{
  "image_size": 32,
  "hidden_act": "relu",
  "depths": [3, 3, 3],
  "widths": [32, 56, 96],
  "residual_init": "none",
  "beta2": 0.95,
  "eps": 1e-08,
  "adamw_lr_other_params": 0.0017,
  "batch_size": 256,
  "lr_schedule": "wsd_sqrt",
  "adamw_weight_decay_other_params": 0
}
Rows from block 2, named by matrix and row number. Rows with one number belong to one channel. Each number is 128 + 32 x the weight over its row's rms, rounded and kept within 0 to 255. All counts start at 0. After the name is the row's rms in percent of the matrix's.
# convs0: expand pointwise conv (model.blocks.2.convs.0.weight, 128x32x1x1), inputs 0-31
# convs1: depthwise 3x3 conv (model.blocks.2.convs.1.weight, 128x1x3x3, trained with AdamW), a 3x3 kernel
# convs2: project pointwise conv (model.blocks.2.convs.2.weight, 32x128x1x1, transposed), outputs 0-31
convs0.43 089 [196 144 125 113 120 125  89 187 183 124 175 158 144 118 140 155  77 105 111 111 158 143 111 154 140 141 148 178 127 167 103 192]
convs1.43 081 [121 127 134 108  79 195 124 100 161]
convs2.43 099 [ 92 151 155 107 170  93  88 121 189  68 149 135 142 113 114 121  69 154 124 105 111 205 155 123 118  81  99 125 146 123 121 167]
convs0.44 107 [119  94 131 156 137 119 141 166 136 188  98 152 189  97 148 154  91 102 133 128 155  92 173 124 132 135 168 151  91 149 157  43]
convs1.44 087 [165  95 166 161 144 164 147 168 154]
convs2.44 064 [ 91 123  91 144 188 145 149 124 113 152  97 132 172  57 152 164 113 141 135 167 156 150 122 102 211 100 139 124 132  91 168 138]
convs0.45 095 [ 79  87 146 177 125 101  96 108 131 182 100 171 147 176  86 104 112 143 124 126 120 192 110 152 100 132  68 154 103 107 160 150]
convs1.45 082 [122 118 122  97  85 101 150 194 154]
convs2.45 107 [101 154 148 161 155 146 122 112  87 142 124 117 162 131  96 130 114 119 166 157 146 121  54 131 140 167  86 190  49 133 107 170]
convs0.46 092 [125  99 109 182 113 165 129 136 131 113  80 161 156 165  78 106 149 169 125 127 118 170 178 132 155  88  83 118  82 101 194 140]
convs1.46 089 [148 198 154 113  98 109 115  89 119]
convs2.46 113 [ 63  89 146 125 146 135 123 126  97 186 142 106 145 150 167 111 106 101 162 150 113 100 128 155 196 152 143 164 107 144  51 158]
convs0.47 102 [109 141 175 170 156  89 134 133 118 138 137  57 127 152 142 153  99 211 150 132 118 130 129 132  82  84 127  96  73  79 108 128]
convs1.47 089 [137 181  90 126 130 116 121  77 173]
convs2.47 085 [132 134 157  78 179 118 161 109 170 132 164 164 141 135  47 128 159 173 134 122 145 142  91  94 168 159 117 164 131 160  93  87]
convs0.48 106 [115 114 138 118 152  91 106 104 135 171 148 115  97 130 228 133 107  81 172 132 125 170 108 139 126 184 123 118 104 155  73  94]
convs1.48 112 [138 213 153 141  94 130 130 125 132]
convs2.48 086 [182 181  43 134 112  99 184 161  98 107 118  89 136 122 104 130 162 144  99 115 131  88 119 119  89 131 120 136 115 105  91 182]
convs0.49 082 [111  57 129 139  97 110 144 138  96  90 174 138 172 141 144  97  95 158 119  76 149 103  55 103 167 118 181 109 135 111 152 143]
convs1.49 091 [115 132 139  63 131 184  97 133 152]
convs2.49 091 [107 103 149 141 103 121 174  66 190 167 147 147 129 107  72 177  95 134 135 113 135  96 136 101 161 162 140 146 129 133  56  95]
convs0.50 117 [ 99 137 169  99  61 127 112 175 137 108 109 176 129 153 159 178  97  84 123 120 153 112 109 148 127 115 126 180 155 142 179 190]
convs1.50 086 [126 133 125 126 177  81 135  73 168]
convs2.50 089 [178 136 166 148 191  99 123 118 170 122 164 123 120 137  88  71 122 156 120 174  99 185 112  77 129 104 143 107 104 149 142  75]
convs0.51 098 [146 130 111 130 133 109 102  90 115 110  95 163 145 144 102 192 141 154  85  79 110 143 110 137 166 132 164  88  77 132  41 159]
convs1.51 182 [129 126 127 126 224 132 124 128 127]
convs2.51 096 [130 170 128 153 110 131 160 144 161 113  85 119 183 104 123 134 163 171  77 109  63 142 106 190 172 156 155  83 123 122 100 158]
convs0.52 092 [ 65 152 168  97 154 118 142 107 117 129 102 119  74 119 151 120 146 129  83  89 108  61 150  79 134  99  91 157  97  73 159 114]
convs1.52 086 [131 115 130  76 177 186 108 142 134]
convs2.52 077 [104 144  88  39  97 127 126 170  86  92 123 196 136 124 110 111  96 161 104 101  84 125 120 133 167 115  83 101 119 117  96 133]
convs0.53 089 [ 75 152  92  79 136 107 114  96  81  95  97  84 107 101  99 117 159 142  66 109 151 128  77 125 125  86  91  96  93 146 160 107]
convs1.53 082 [143 186 143 125 149 127 115  61 111]
convs2.53 112 [134  57 205 133 125 138 128 185 143 135  82 136 167 135 125 157 131 109 125 175 136  93  89 151 157 117 148 181 119  88 103 161]
convs0.54 099 [160 142 126 127 156 109 191 148 113 139 174  77 113 143 156 181 100 164 141 148 100 140 114 159  85  42 148 131  97  89 137 123]
convs1.54 090 [103 152 140  72 168 149  86 152 145]
convs2.54 117 [109 118 114 134 111 145  87 135 127 139 106 127  92 113 145 115 163 197 187  94 128 154  95 120 109  93 116  79 175  46 166 110]
convs0.55 098 [149 105 131 171 100 141 180 113 131  68 174 148 136 135 125 125 110 155 101  77 177 109 152  85 175  89 183 105 158 120 163 157]
convs1.55 110 [115 160 112 147 206 148 120 101 117]
convs2.55 131 [175 158 173 136 122 132 134 146 162 178 110 101 180 150 146 156 167  63 159 202 125 135  92 153 110 169 127 144 137 111 128  91]
convs0.56 096 [ 93 147  75 123  81  81 146  94 112 180 162 133 151 123  98 146 173  82 125  74 123 106 182 105 155  94 125  80 124 140 119 162]
convs1.56 102 [118 174 134 121 206 148 113 123 116]
convs2.56 102 [ 96  95 133 131 145 136 202 150 133  30 164 146 150 114 159 122 132 175 141  85 179 166 138  81 107 114 137 131 133 131 127 130]
convs0.57 101 [192 135 140 131 172 115 152 151 127  77 104 132 144 181 149 102 158  62 153 115  46 142 146 124 139 140 156 156 151 111  96  96]
convs1.57 097 [160 138 135 146 105 145 161 197 161]
convs2.57 088 [145 124 178  95  87 137 112 112 179 106 123  98 128 103 141  91 151 179 109 150 198  68 126 178  88 164 148 159 109 141 147 144]
convs0.58 126 [ 88 154 154  61  96 148 140  93 176 120 109 174 118 143 107 111  62 104 100  71 120 110 143 141 135 179 140  99 142 133 180 111]
convs1.58 116 [113 124 119 124 221 123 116 129 123]
convs2.58 100 [ 87  85 111 171 164 118 116 160  79 176 140 108 140 154 133  84 160 148 210 139 185 145 120 121 106 114  92 135 145 144  85 133]
convs0.59 109 [113 125 170 153 144 132 108 129 122 151  70 124 101 146 169 129  66  85 157 160 113  92  79 138 127 158 167  97 198 109  78 120]
convs1.59 093 [132 132 151 146 207 132 155 128 165]
convs2.59 114 [111  94 129 118 132 149 133 123 139 154 146 100 161  69  73  97 108 175 123  32 146 156 157 102 155 154 145 146 156 131 182 115]
convs0.60 107 [102 152 128 111 125 101 180  60 155 125  86 117  83 166 171 155  92  98 102 144 111  82 133  75 179 137 129 160 116  98  93 137]
convs1.60 084 [118 161 106 100 176  88 117 166  93]
convs2.60 091 [162 126  94 174 110 104  89 118 101 137 129 116  94  86 138  70 155  91 154 143  85 160 110  68 127 128 110 112  65  90 178 123]
convs0.61 086 [118 113 178  98  75 109 136 132  92 116  85 130 108 112 101 157 142 163  89 115  84  49 162  78 122 106 133 154 118  77  91 127]
convs1.61 098 [132 134 141 162  81  73 145  96  93]
convs2.61 095 [137  97 104 189 105 135 135 149 202 167  92 165 128 194 161 109  66 160 116 100 126  93 148 125 144 145 134 110 139  81 138 147]
convs0.62 087 [167 165 110 134 174 156 161 156 182 119  95 151 126 103 109 129 145 132 108 148 190 111 176 154  90 172 129 119 122 136 151 211]
convs1.62 081 [114  83  97 106 182 140 112 174 137]
convs2.62 110 [182  81  94 146 129 138 146 194 188 103 145 184 100 113 136 141  98 128 165 103 163 125 116 127 189 100 128 103 127 172 152 153]
convs0.63 087 [179 144  95 134 189 149 109 119 147 153  79 171 127  89 121  98 100 150 137 121 173 167 126 116  91  81 138 141 186 121  71 100]
convs1.63 092 [134 194 139 146  80 170 131 113 132]
convs2.63 128 [150 137 108  76 134 211 146  98 154 126 117 168  92 123 151 120  61 128 137 151 125 140 168 149  49 152 164 139 112 132 100 134]
convs0.64 102 [ 83 180 132 125 183 141  93 124 135  90 158 140 146 151 128  68  94 129 113 199 168 106 106 153 160 111 175 135  97 120  98  90]
convs1.64 094 [117  79 119 110 118  89 112  64 110]
convs2.64 113 [135 121 143 187 171 101 147 136  55 114  92 115 110  90 146 112 104  88 141 118  75 154 151 126 129 114 177 107 174 174 111 177]
convs0.65 091 [157 143 149 163 139 148 149 141 105 149  58 131 164 123  79  96 176 105 182 169 142  99 164  89 126  85 114 115  99 168 166  99]
convs1.65 087 [140  90  96 144 157 171 145 170 168]
convs2.65 083 [119  78 150 144 170  80 106 124 104 121 168 131  61 101 171 130 140  76 116 154 170 110 160 117 147  81 108 138 148 130  57 115]
convs0.66 135 [127  72 158 102 154 136 156  66 168 171 145 149 137 128 157 161 173 134  88 160 130 157 119 170 117 115 126 182 153  92  86  81]
convs1.66 114 [136 137 138  65 103  62 130 131 127]
convs2.66 108 [152 109  83 132 140 184  76 154  46 117 135 114 139 129 199  95 100 109 113 121  87 158 112 164 117 123 107  85 118 150 125 165]
convs0.67 094 [153 134 184 155 134 100 151 102 140 120  71 183 194 111 146 127 162 113 166 129 184 163 156  88 146  79 122  97 112 143 100 118]
convs1.67 091 [116 164 109 163 165 169 113 177 105]
convs2.67 073 [146 120 150 139  81 188 152 141 121 161  92 183 180 163 125 117 170 126 170 133 128 107 141 151 119  47 115 140 157 175 134 157]
convs0.68 091 [169 136 149  70 118 117 173 141 167 120  95  98  94 149 123 138  59 135 135  90 182 151 132 198 131  65 140 118 118 149 124 116]
convs1.68 084 [129 121 133  92  96 204 114 115 154]
convs2.68 088 [113 112 138 187 155 145 122 155 107 179 184 134 124 116 113 111 104 206 161  93 112 167 136 120  72 120  96 111 175  90 116  97]
convs0.69 077 [164 171 135 130 101 134 137 100 114  59 117 137  90 136 186 165 158 118  92 143 146  85  57 127 153  85 138  90 147 105  97 157]
convs1.69 106 [115 119 143 111 148 210 113 112 157]
convs2.69 094 [ 91 230 141 180 127 127 126 136 128 124 127 193 130  99 131 102 115 125 122 101 134  74 143 101 177 169  96 117  85 112 129 120]
convs0.70 091 [192 126 189 161 137 142 106 151 110 158 131 151 179 125 140 121 154 186 206 161 181 103  92 143 145 120 159 138 126 131 114 132]
convs1.70 088 [134 141 112 137 187  60 134 140 109]
convs2.70 102 [ 74  96 112 132 171 129 114 125 100 155 127 150 124  59 133  87 109  80 132 113 136  79 184 133 143  57  88 146 170 135 104 129]
convs0.71 098 [153 153 126 132 150 107  92 220 198 115 124 155 184 113 159 144 100 105  81 120 138 183 105 119 128 107 132 139 124 164 122 164]
convs1.71 090 [108 165 123 144 179  81  91  98 116]
convs2.71 093 [103 137 150 109 132  80  86 122 148 122 184 155 128 108 120 159 110 104 117 105 157 149 161 121 122  91 136 157 107 140  77 237]
convs0.72 093 [201 142 107 136 125  72 152 147 152 172 113 161  93 144 110 127 120 146 112 109 143 147 168 150 101 110 124  61 103  46 144 113]
convs1.72 091 [138  87 143 115  83 184 138  96 155]
convs2.72 110 [157 156 144 194 121 147 113 145 121 157 153  80  39 135 114 139  80 121 136 128 128 121 157 104 119 108  99 103  64  75 102 131]
convs0.73 090 [105  98 108 108 124 130  85 126 108 110  92 160 165 115 131 114 164 108  77 126 136  82 149 109 129 210 141 160 170 190  89 166]
convs1.73 083 [119  95 162  97  97 189 121 111 156]
convs2.73 112 [114  96 103 104  93  92  85 112 105 138 129 179 124  87  98  79 133 136 144 140 171 203 102 201 149 133 144 121 157 132 149  91]
convs0.74 088 [166  83 149 145 144 156 139 173 118  96 129 126 134 176 100  98 174  77 126 116  88 128 124 137 111 106  96 167 181  56  80 122]
convs1.74 088 [140 175 163 152 155 166 171 119 159]
convs2.74 067 [146 142 154  83  43 146  98 179 161 132 174 113  88  95 171  87 115 133 140 102 107  96 110 146 168 152 130 180 144 138 105 120]
convs0.75 090 [ 72  98 106  90 117  99 114  81 151 130 180 122 179 156 195 109 105 100 153  92 133 109  93 127  91 171 150 115 123  74 144 131]
convs1.75 110 [125 127 128 138 148  56 132 146  71]
convs2.75 095 [134 100 126 119  79 137 154 132 153 187  91 221 132 177  92 167 126 137  76 161 120 137 116  73 127 159 117 123 151 122 105 127]
convs0.76 130 [137  91 160 128 157 147 156 122  86 102 116 143  91 128 179 111 103 181 131 138 204 157 156 199 114 135 131 152 131 151  67 138]
convs1.76 090 [131 114 132  98 209  90 128 121 130]
convs2.76 094 [163 143 122 121 158 165 165 157 170 112 165 130 170 100  49  86 177 132 114 144  60 140 125  76  97 118 126 139 142 121 146 102]
convs0.77 090 [152  80  94 164 146 166 157 113 155 150 119 172 189 150 133 141 114 112 167 158 106  85 150 172  79 143 160 126 193 121 148 158]
convs1.77 104 [145 103 132 124 101  71 155  86  85]
convs2.77 070 [ 85 181 107 137 114 137 115 144 140  96 143  46  82  88 123  82 136 103 108 142 167 157 146  81 135 116 122 106 169 138  71  97]
convs0.78 107 [131 111 151 167 101 121 125 133 124 144 130 146 131  86 110 107  78 130 103 162 129  88  63 136  73 106 129  54 179 161  69 141]
convs1.78 096 [127 154 141 149 180 187 127 162 153]
convs2.78 095 [113 106 162 128 104 151 158 124  91 126 141 153  84 130 202 138 149 161  97 151 100 104  82 201 115 131  81 128 161 133 121 191]
convs0.79 107 [134 186 122 149 117  93 179 109  91 149 203 197 145 141 127 126  97 116 138 154 133 123 163 115 120 113 183 158 146 150  83 169]
convs1.79 087 [135 127 120 181 111  86  79 138 170]
convs2.79 089 [145  82 164 149 145 124 138  76 158 129 101 119 175 128 107 182  73 115 145 107 144  57 132 122 116 170 106 115  84 177 139  84]
convs0.80 077 [144 160 157 154  95 119 134 149 104 151 168 125 222 161 104  95 148 159 143 118  97 189 156 118 113 142 133  75  81 103 105 120]
convs1.80 096 [120 117  98 122 161 181 128 191 146]
convs2.80 104 [163 138 212 146 150 165 134 171 132 169  88 133 176 137 118 133 144 114 179 113 187 150 159 158 192 104 128 125 153 129 129 116]
convs0.81 093 [141 204 116 132 134 127  77 156 120 157  75 156 101 114  88 187 145 111 150 170  43 127 133 141 104 127 105 122 147 157 117 125]
convs1.81 094 [136 131 118  68 118 198 112 131 143]
convs2.81 092 [104 137 176 157 136  84 188  72 171 164 122 113 151 124  99 151 111 127 130 103 130  87 140 139 140 203 128 167 136 187 104 104]
convs0.82 082 [148 132 149 116 116  60 117 135  88 117 104  67 177 140 134 121  96 133  93 112  95 154 154 112 114  51 116 114 105 107  86  68]
convs1.82 090 [150 119 133 191  68 127 153 110 127]
convs2.82 119 [159 147 133 134  95 154 119  71 128 134 144 142 154 126 100 109  92 143 147 128  97 160 124 150  91  41 106  71 141  94 166  64]
convs0.83 084 [ 71  45 110 131  87 120 149 125  89  78 169  86 112 122 140 105 133 128  79 116 182 131 147 178 104 103 138 111 119  99 140 154]
convs1.83 090 [101 133 154 191 120  76 154 114 116]
convs2.83 086 [156 131 132 140 150 102 166 126 122  43 115 139 123 106 125 122  88 187 167 115 107 114 163 140 154 198 124 108 136 186 142  75]
convs0.84 092 [144 142 140 138 134 165 139  67 146 186 102 105 154 145 126 122 117 138 131 125 118 182 132  79 231 100  96 118 121  90  97 109]
convs1.84 104 [159  85 142 134  55 131 145 112 146]
convs2.84 089 [143 142 139  80 201 121 150  98 138 139  65 116 123 130  84 125 144  98 134  83 197 112  90 140 164 102 129  87  98  96 137  92]
convs0.85 116 [ 92 101 127 108 163 163 144 144 121 128 128 139 124  74 164 105 163 127 105 115 126  41 177 136 157  89  45 129 114 104 145 122]
convs1.85 114 [ 96 123 117 130 214 108 116 138 120]
convs2.85 085 [ 90 106 166 118 160 168 156 182 127 138 127 136 182 112 143 119 149  84 146 137  84 117 122 166  91 172 122  85  70 112 182  92]
convs0.86 103 [111 108 152 172 123 134  59 110 105 108  88 110 153 142 157 147 164 144  97 130 151  70 128  80 133 174 127 153 119 181  99 194]
convs1.86 086 [131 159 103 127 163 100 128  69 174]
convs2.86 095 [130 114 143  72 158 123 159 108 201 130 158 136 120 111  56 126 161 187 161 133 145 154  87 107 114 136 141 161 123 133  78  81]
convs0.87 093 [156 142 177 117  89 113 161 166 137 141 124  91 109 128 115 155 133 151 116  94 182  79  66 140 183 184  88 139 115 109 166 162]
convs1.87 123 [127 128 134 120  61 110 133  63 127]
convs2.87 099 [142 168 177 121  79 126  93 147 143 188 139  80 152  68  89 108 152  91 117 134 117  98 115 107 128 169 158 150 164 134 189 147]
convs0.88 082 [ 63 139 163 139 158 113 135  74  88 137  66 134 190 148 169 122 143 128 164 133 132 121 146  50 118  79 143 120 102 129 131 120]
convs1.88 111 [118 123 127 157 206 154 115 164 127]
convs2.88 115 [149 150 175 181  86 145 114  93 107 153 118 163 178  90 112  95 153 125 182 135 173 143 172 140 138  56 153 104 127 152 102 130]
convs0.89 101 [148 156 150 104 157 165 127  93 126  68  45 145  75 141 149 117  85 117 137 160 124 144 113 146 121 108 117 101 166 110  57 155]
convs1.89 134 [118 127 127 133 218 155 128 134 144]
convs2.89 118 [105 157 130 178 141  68 154 129 118  95 174 104 122 164 154 175 217 121 153 166 114 133 111 130 148 147 115  81 127  88 119 161]
convs0.90 081 [124 134 140 108 160 116  97 136 102 123  30 173  83 112  94 197  99 131  87 115 127 158 109 118 104  99  78 122 134 154 154 141]
convs1.90 086 [144 203 129 126 102 138 115  82 113]
convs2.90 111 [146 105 108 184 160 105  76 161 100 126 146 168 125 150 149 134 150 127 158 143  54 127  66 115 187  98 160  98 157 129  97 119]
convs0.91 083 [ 95 169 114  88  48 114 151 148 132 129 120 113 119 119 133 124 145 119  87 148 154 146  97 131 126 110 128 143  33 106  55 149]
convs1.91 087 [104 140 145  91 151 153 186  93  94]
convs2.91 083 [167 148 126 138 130  89 185 121 153 135 142 171 170 120  88 143  99 155 129 122  90  85 141 130 176 182 107 104  93  97 129  51]
convs0.92 095 [131 166 148 120 164 107 166 146 119 165  96 162 122 129 124 163 125 154  91 170 130 152  83 134 105 164  70 205 106 127 105  66]
convs1.92 095 [ 87  92 101 159  87 155 107  90 115]
convs2.92 100 [ 98  89 175 144 141 138 148  75 155 148 146 120 135 135 107 171 128 136  88 173 199 141 109 147 119 172 137 186 128  61 156 120]
convs0.93 083 [ 71 149 168 126 106 105 141 117  60 103 120  96 196 115 112 131 121 186 133 108 132 166 101 116  74 110  82 127 113  87 145  97]
convs1.93 088 [122 113 149 115  80 195 114 106 156]
convs2.93 112 [120 161 168 199 124 114 103 132 165 109  99 140 130 132 130  97  86 131 116 127  96 155 132 130 111 141  95  80 164  83 225 120]
convs0.94 099 [136 159 106  69 120 137 140 128 178 135  94 155 145 127 106 175 134 159 148  85 185 145 163  70 114 155  65  92  95 133 123 162]
convs1.94 094 [119 160 123 133 209 155 110 123 109]
convs2.94 106 [153 147 126 117 147 148  97  98 165 174  70 153  71 142 155 115 166 119  64 148 101 117 160 187  94  85 113 106 154 147 141 100]
convs0.95 107 [174  90 124 141 130 115 187 152 115 146  92 169 186 114 144 140  85 147  87 121  98  61 138 135  72 126 169 146 172 130 125 156]
convs1.95 086 [177 132 172 159 133 144 167 130 173]
convs2.95 103 [193 125 122 117  96 123 107 159  68 122 145 130  34 113 109 114 122 140 149  79 106 183 113 141 143 190 139 111 104 143 140 131]
convs0.96 113 [216 130 122  80 141 100 153 149 131 118 162 199 160 145 114 147 134 105 120 130 144 171  86 156 101  99 137  94  99 122 182 105]
convs1.96 095 [117 154 112 115 198  98 121 167 105]
convs2.96 111 [101 128 168 192 147 179 120 152 107 161 155  95 154 144 129 130  58 135 102  81 111 132 168 139 136  97  83 186 157  93 130 139]
convs0.97 083 [142 148 107 128 131 127 137 161 136 103 115  81 137 142 197 101 124 151  46 163 111 115 134 169  71 139 108  75 179 139  92 149]
convs1.97 092 [ 87 166 102 109 164 117  83 107  94]
convs2.97 093 [116 157 113  92 178 153 162 111 120 116  93 139 108 223 152 133 124 146  68 177 149 137 139  85  97 113  97  89 106 146 116 149]
convs0.98 082 [ 94 152 112 141 107 157  93 151 119  96 128 145 112 203 125 196 171  87 148 126 206 129 136 132 114 100 115 102 133  76 131 158]
convs1.98 116 [114 142 116 148 210 147 117 156 109]
convs2.98 100 [121 153 109  81  67 168  98 124 139 101 159 102 124 114 123 134 168  78 177  76 123 111 114 201 133 142  91 116 114  78 102 149]
convs0.99 104 [ 98  92 136 147 128 121 191 146 139 174 114 138 112 116  78 163 173 120 111  71  99 206 155  99 111 129 126 164 168 120 134  88]
convs1.99 104 [122 152 130 136 179 141 111 201 140]
convs2.99 104 [169 106 119  66 140 142 145 143 117 130 131 129 127  80 149 146 137 161 135 107  79 134 138 120 226 132 152  80 184 140 111  80]
convs0.100 141 [113 106 139 115 101 147 114  79 196 145 103  68 151  87 140 125 181 114  79 146 180 131 138 163  71 106 161 117 148  95 147 135]
convs1.100 097 [116 145 118 188 158 188 117 136 107]
convs2.100 121 [146 151  62 132 143 173  90 178  48 120 159 115 107 160 157 100  94 132 141 113  90 170 130 129 163 115  90  87 125 156 107 137]
convs0.101 087 [127 112 161 140 104 108  98 125 125 173 155 180 134 159  49 107 100 100 132 110 180 105 108 159  65 124  75 118 154 136  84 124]
convs1.101 092 [157 164 138 134 154 140 153 177 183]
convs2.101 092 [195 109 111 143 124 150 128 132 105  94 196 103 157  90 128 109 191 115  47 150  85 116 151 134 141 108 137 172 121 112 103 119]
convs0.102 105 [114  94 129 137 133 115  54 175 112 123 125 124 152 155 109  95  83 128 107 102 143 134 175 121  81 132 103 206  89 132 176  83]
convs1.102 092 [124 105 111  92 112  86 102  81  82]
convs2.102 118 [ 70  93 174  58 109 142 133 158 177 153 108 106  75 119 138  94  94 140 109 127 149 163 133 112 133 121 143 125 208 117  96 115]
convs0.103 078 [134 151 127 125 165 129 122 107 155 133 145  77 120 102 178  65  94 163 136 204 125 123 109  73 130 126 186 136 133 185 159 114]
convs1.103 079 [158 120 105 179 129  69 156 127 100]
convs2.103 114 [111 187 116  97 126 150 108 100 130 102 125 151 123  79 116 104 144 126  94  74 118  98 166 160 147  97 121  87 142  51 198 130]
convs0.104 085 [110 130 100  69 123  93 138 102 102 150  42 123 103 150 163 117 135  68 103 114 134 148 119 118 115 131  45 118 111 109  97  93]
convs1.104 089 [125  95 129 112 108 113 130 213 136]
convs2.104 118 [ 91  93 134  91 138 135 104  91 164 173 132 156 135 143 186 164 140 101 131 136 101 167 166 136  70 133 138 132 136 122  58  62]
convs0.105 102 [ 98 139 115 158 106 138 109 189 138 167 146 134 159  94 116 147 108 126 134 200 178 123 102 170 149  98 179 125 118 134  53  97]
convs1.105 083 [125  99 170 105 104 155  91 184 144]
convs2.105 077 [ 94 109 115 122 192 156  89  99 139 120 194 152 143 115 103 155 105 158  84 195 182 143 143 110 131  98 102 101 134 121 146  75]
convs0.106 092 [ 74 105 127 141 194 164 128 115 154 162  89 153 155 144  90 103 133 126 161  65 136 132 142 168 127 113  91  65 174 147 164 129]
convs1.106 089 [137  84 156 155  71 172 118 148 133]
convs2.106 084 [145 153  96 132 129  91 102 106 156 127 153 142 138 136  36 112  94 127 139 100 158  96 163 112  93 128 115 147  62  79 161  76]
convs0.107 084 [163  70 107 163 102 127 163 163 123  98 232 117 141 125 147 138 126 136 154 108 163 165  79  70 135 135 105 131 109 134 116 140]
convs1.107 128 [129 139 137 136 145 133  90  63  73]
convs2.107 111 [ 90 144 139 118 135 139  75 183 172 119  39 111 138 153 165 170  96 114 156 140 164 115 124 140  67 142  81 143 146 123 132 129]
convs0.108 096 [130  77 135 175 134 121 150  99 109 166 167 176 171 142  90 171 116 127  64 108 155 108  76  80 147 122 164 115 119  81 127 106]
convs1.108 087 [137 190 166 113 112 107 111  82 105]
convs2.108 088 [176 177 134 152 140 107  99 181  72 142 143  76 123 113 155 150 128 108 146  77 119 134 103 124 167 186  83  95 174 149 139 156]
convs0.109 089 [ 46 147  95 101  88 129 142 106 132  93 140 116  94 110 137 136 176 132 103 113 118 172 163 123  75  79  81 113  73 160 117 140]
convs1.109 084 [120 135 122 110  77 102 159 186 161]
convs2.109 112 [122  55 201 131 124 123 111 156 123 158 124 148 129 160 177 127 102 118 129 190 165 140  83 174 127 176 123 149  93 110 124  88]
convs0.110 099 [138 169 122 118 154 171 145 121 156 144  40 180  90 112 155 146 152 125 192  86 154 160 100 119  83 132  99 115 108 138  95 128]
convs1.110 084 [126 129 124 122  65 119 134 197 142]
convs2.110 119 [165 166 106 162 134  99 101 124 127  93  91  97 124 124 143  93 144 177 215 156 104 133  42 114 157 122 136 128 145 115 101 108]
convs0.111 145 [153 102 101  85  93  72 166 143 132 169  95  77 144 177  92 149 131 124 167 137 165 135 102 168 112 193 149 140  99 155  98 121]
convs1.111 096 [108 140 112 124 213  95 120 135 128]
convs2.111 109 [ 76 148 169 138 137 151 142 175 136 139 152 170 101  67 159 107 160  73 138 150  84 104 149  95 155 116 103 106  84  74 164 129]
convs0.112 104 [ 87 126 143 188 107 128 141 104 113 174 181 127 163 150 216  97 147  89 144  96 122 136 154 125  93 167 145 101 124 130 146  79]
convs1.112 107 [121 151 132 138 216 152 128 113 124]
convs2.112 105 [131  57 182  84 164 145 106 149 131 108  95 168  39 104 111 142 155 110 126 180 127  79 114 125 118  90 126 127 118 136 121 140]
convs0.113 111 [ 66 108 150 163 145 126 113 167 128 124  96 137 167  81 129 196  67 111 112 142 123 138 141 112 129 144 215 125 121 109  94  98]
convs1.113 089 [161 165 156 159  98 153 111 171 165]
convs2.113 057 [111 135  76 120 145 158 148 127  99 140 103 104 169 172 120 166 164 184 128 163 127 170 144  90 177 143 160  50 118 151 161 141]
convs0.114 076 [ 68  67 127  90 128  65 137 143 136  85 142 120 121 142 140 158 119 132  90  81 111 110  88  67 107 128 121  69 104  93 113 153]
convs1.114 110 [121 111 114  99 123 116 124 215 132]
convs2.114 092 [ 99 118 125 148 191 146 204 172 101  93 197 123 186 119 159 111 128 102 151 116 145 133 120 100  84 165 163 102 132 126 130 142]
convs0.115 090 [105 131 105 184  98 141 131 157 140 177 169 162 235 131 163 101 153 118 126 140  92  88 147  84 124 154 132 115 155 122 116 132]
convs1.115 089 [108 166  97  85 151 190 119 122 125]
convs2.115 104 [160 154 118 100 131  61 123 149 109 211 170 140 186 122 139 132 122  76 151  95 150 104 152 103 129 152  85  88 135 141 132  90]
convs0.116 114 [116 145 192 113 146  96 181 155 148 151 147  54 145  84 146 139 150 123  85 171 152 138 149 139 148 168  79 157 141 143 181 126]
convs1.116 130 [151 104 142 115  48  95 129 125 142]
convs2.116 095 [ 61 131 196 116 151 124 108 149 159 116 142  84 172 165  83 157 147 160  94 110 197 119 139 124 161 130  84 128  97 128 137 155]
convs0.117 110 [165 163 148 178 132 165 201 170 154  83  91 139 107 153 129 142 138 141 153 207 149  87 146 123 153 123 120 142 169  97 133 136]
convs1.117 097 [121 119 119 157 203 171 110 122 108]
convs2.117 109 [127 128 108  75 122 187 131 169  93  77 177 132 161 119 141  99 134 174 167 111 166 119 131 196 108 135 166 127  97 163 101 159]
convs0.118 085 [177 186 116  90 134 137  97 130  70 142  79 174 109 112 103 180 135 102  81 132 128  88 110 158 129  94 148 175 109  87 123 100]
convs1.118 087 [101 163 109  98 141 126 117 203 120]
convs2.118 076 [137 128 119 119 127 144  93 131 140 151  90 161 100 172 141 221 165 102 214 150 146 169 129 145 104  99 108 150 139 110  92 118]
convs0.119 104 [180 154 128 151 116 144 153 165 119 109 120 126  67  94 205 155 140 180 173 105 151 140  93  83 107 144  94 117  89 142  92 144]
convs1.119 109 [126 110 107 124 213 162 123 125 122]
convs2.119 109 [135 175 130 138 145 100  91 101 128 196 142  93 164 147 110  92 148  59 117 172 130 104 142 161 205 106 156 143 154 108 115 137]
convs0.120 108 [109  65 110 118  99 145 149 145 189  91 128 153 145 102 166 126 134 146 171 124 116 139  86  70  46  84 133 106 136 162 124 118]
convs1.120 108 [145 129 132  91  78  76 109  94 100]
convs2.120 088 [ 99  83 132 111 154 131 126 182 182 116 116 149 156 137  89 151 121 157 195 159 182 155 124 108 108 139 127 138  77 110 137  54]
convs0.121 107 [105 145 117 165 131 178  67 203  81  87 135 116 142  88  95 113  99 130 148 125 115 117 137 178 115 168 130  95 143 113 192 130]
convs1.121 099 [117 169 127 152 198 155 111 141 100]
convs2.121 110 [120 133 123 143  80 144 110  76 146 128 124 100  45 125 124 130 137  77 104 149 133 168  73 155 108 111 124 147  75 160  62 103]
convs0.122 080 [157 168 138 116 107 114 166 120 144 129 121  73 102 106 174 161 171 114 109 137 157  64  96  91 166 106 135 107 116 154  44 131]
convs1.122 097 [117 126 116 172 193 167 108 142 101]
convs2.122 088 [ 82 188 140 109 139 176 149 124 114 160 188 155 163 118 127 135 181 141 118 138 133 108  80 172 158 165 145 137  55 147 113 107]
convs0.123 118 [140 137 101  85 140 125 164  92 145  99 154  92 164 146 118 166  52  97 164 122 106 137  98 189 114  66 106 118 123 177 125 105]
convs1.123 114 [142  71 142 127  89 136 135  66 139]
convs2.123 116 [ 93 153 154  97  91 131 112 193 106 174 114 148 105 113 119  83 146 117 126 150 165 186  67 120 104 157 143 136 107  80 136 187]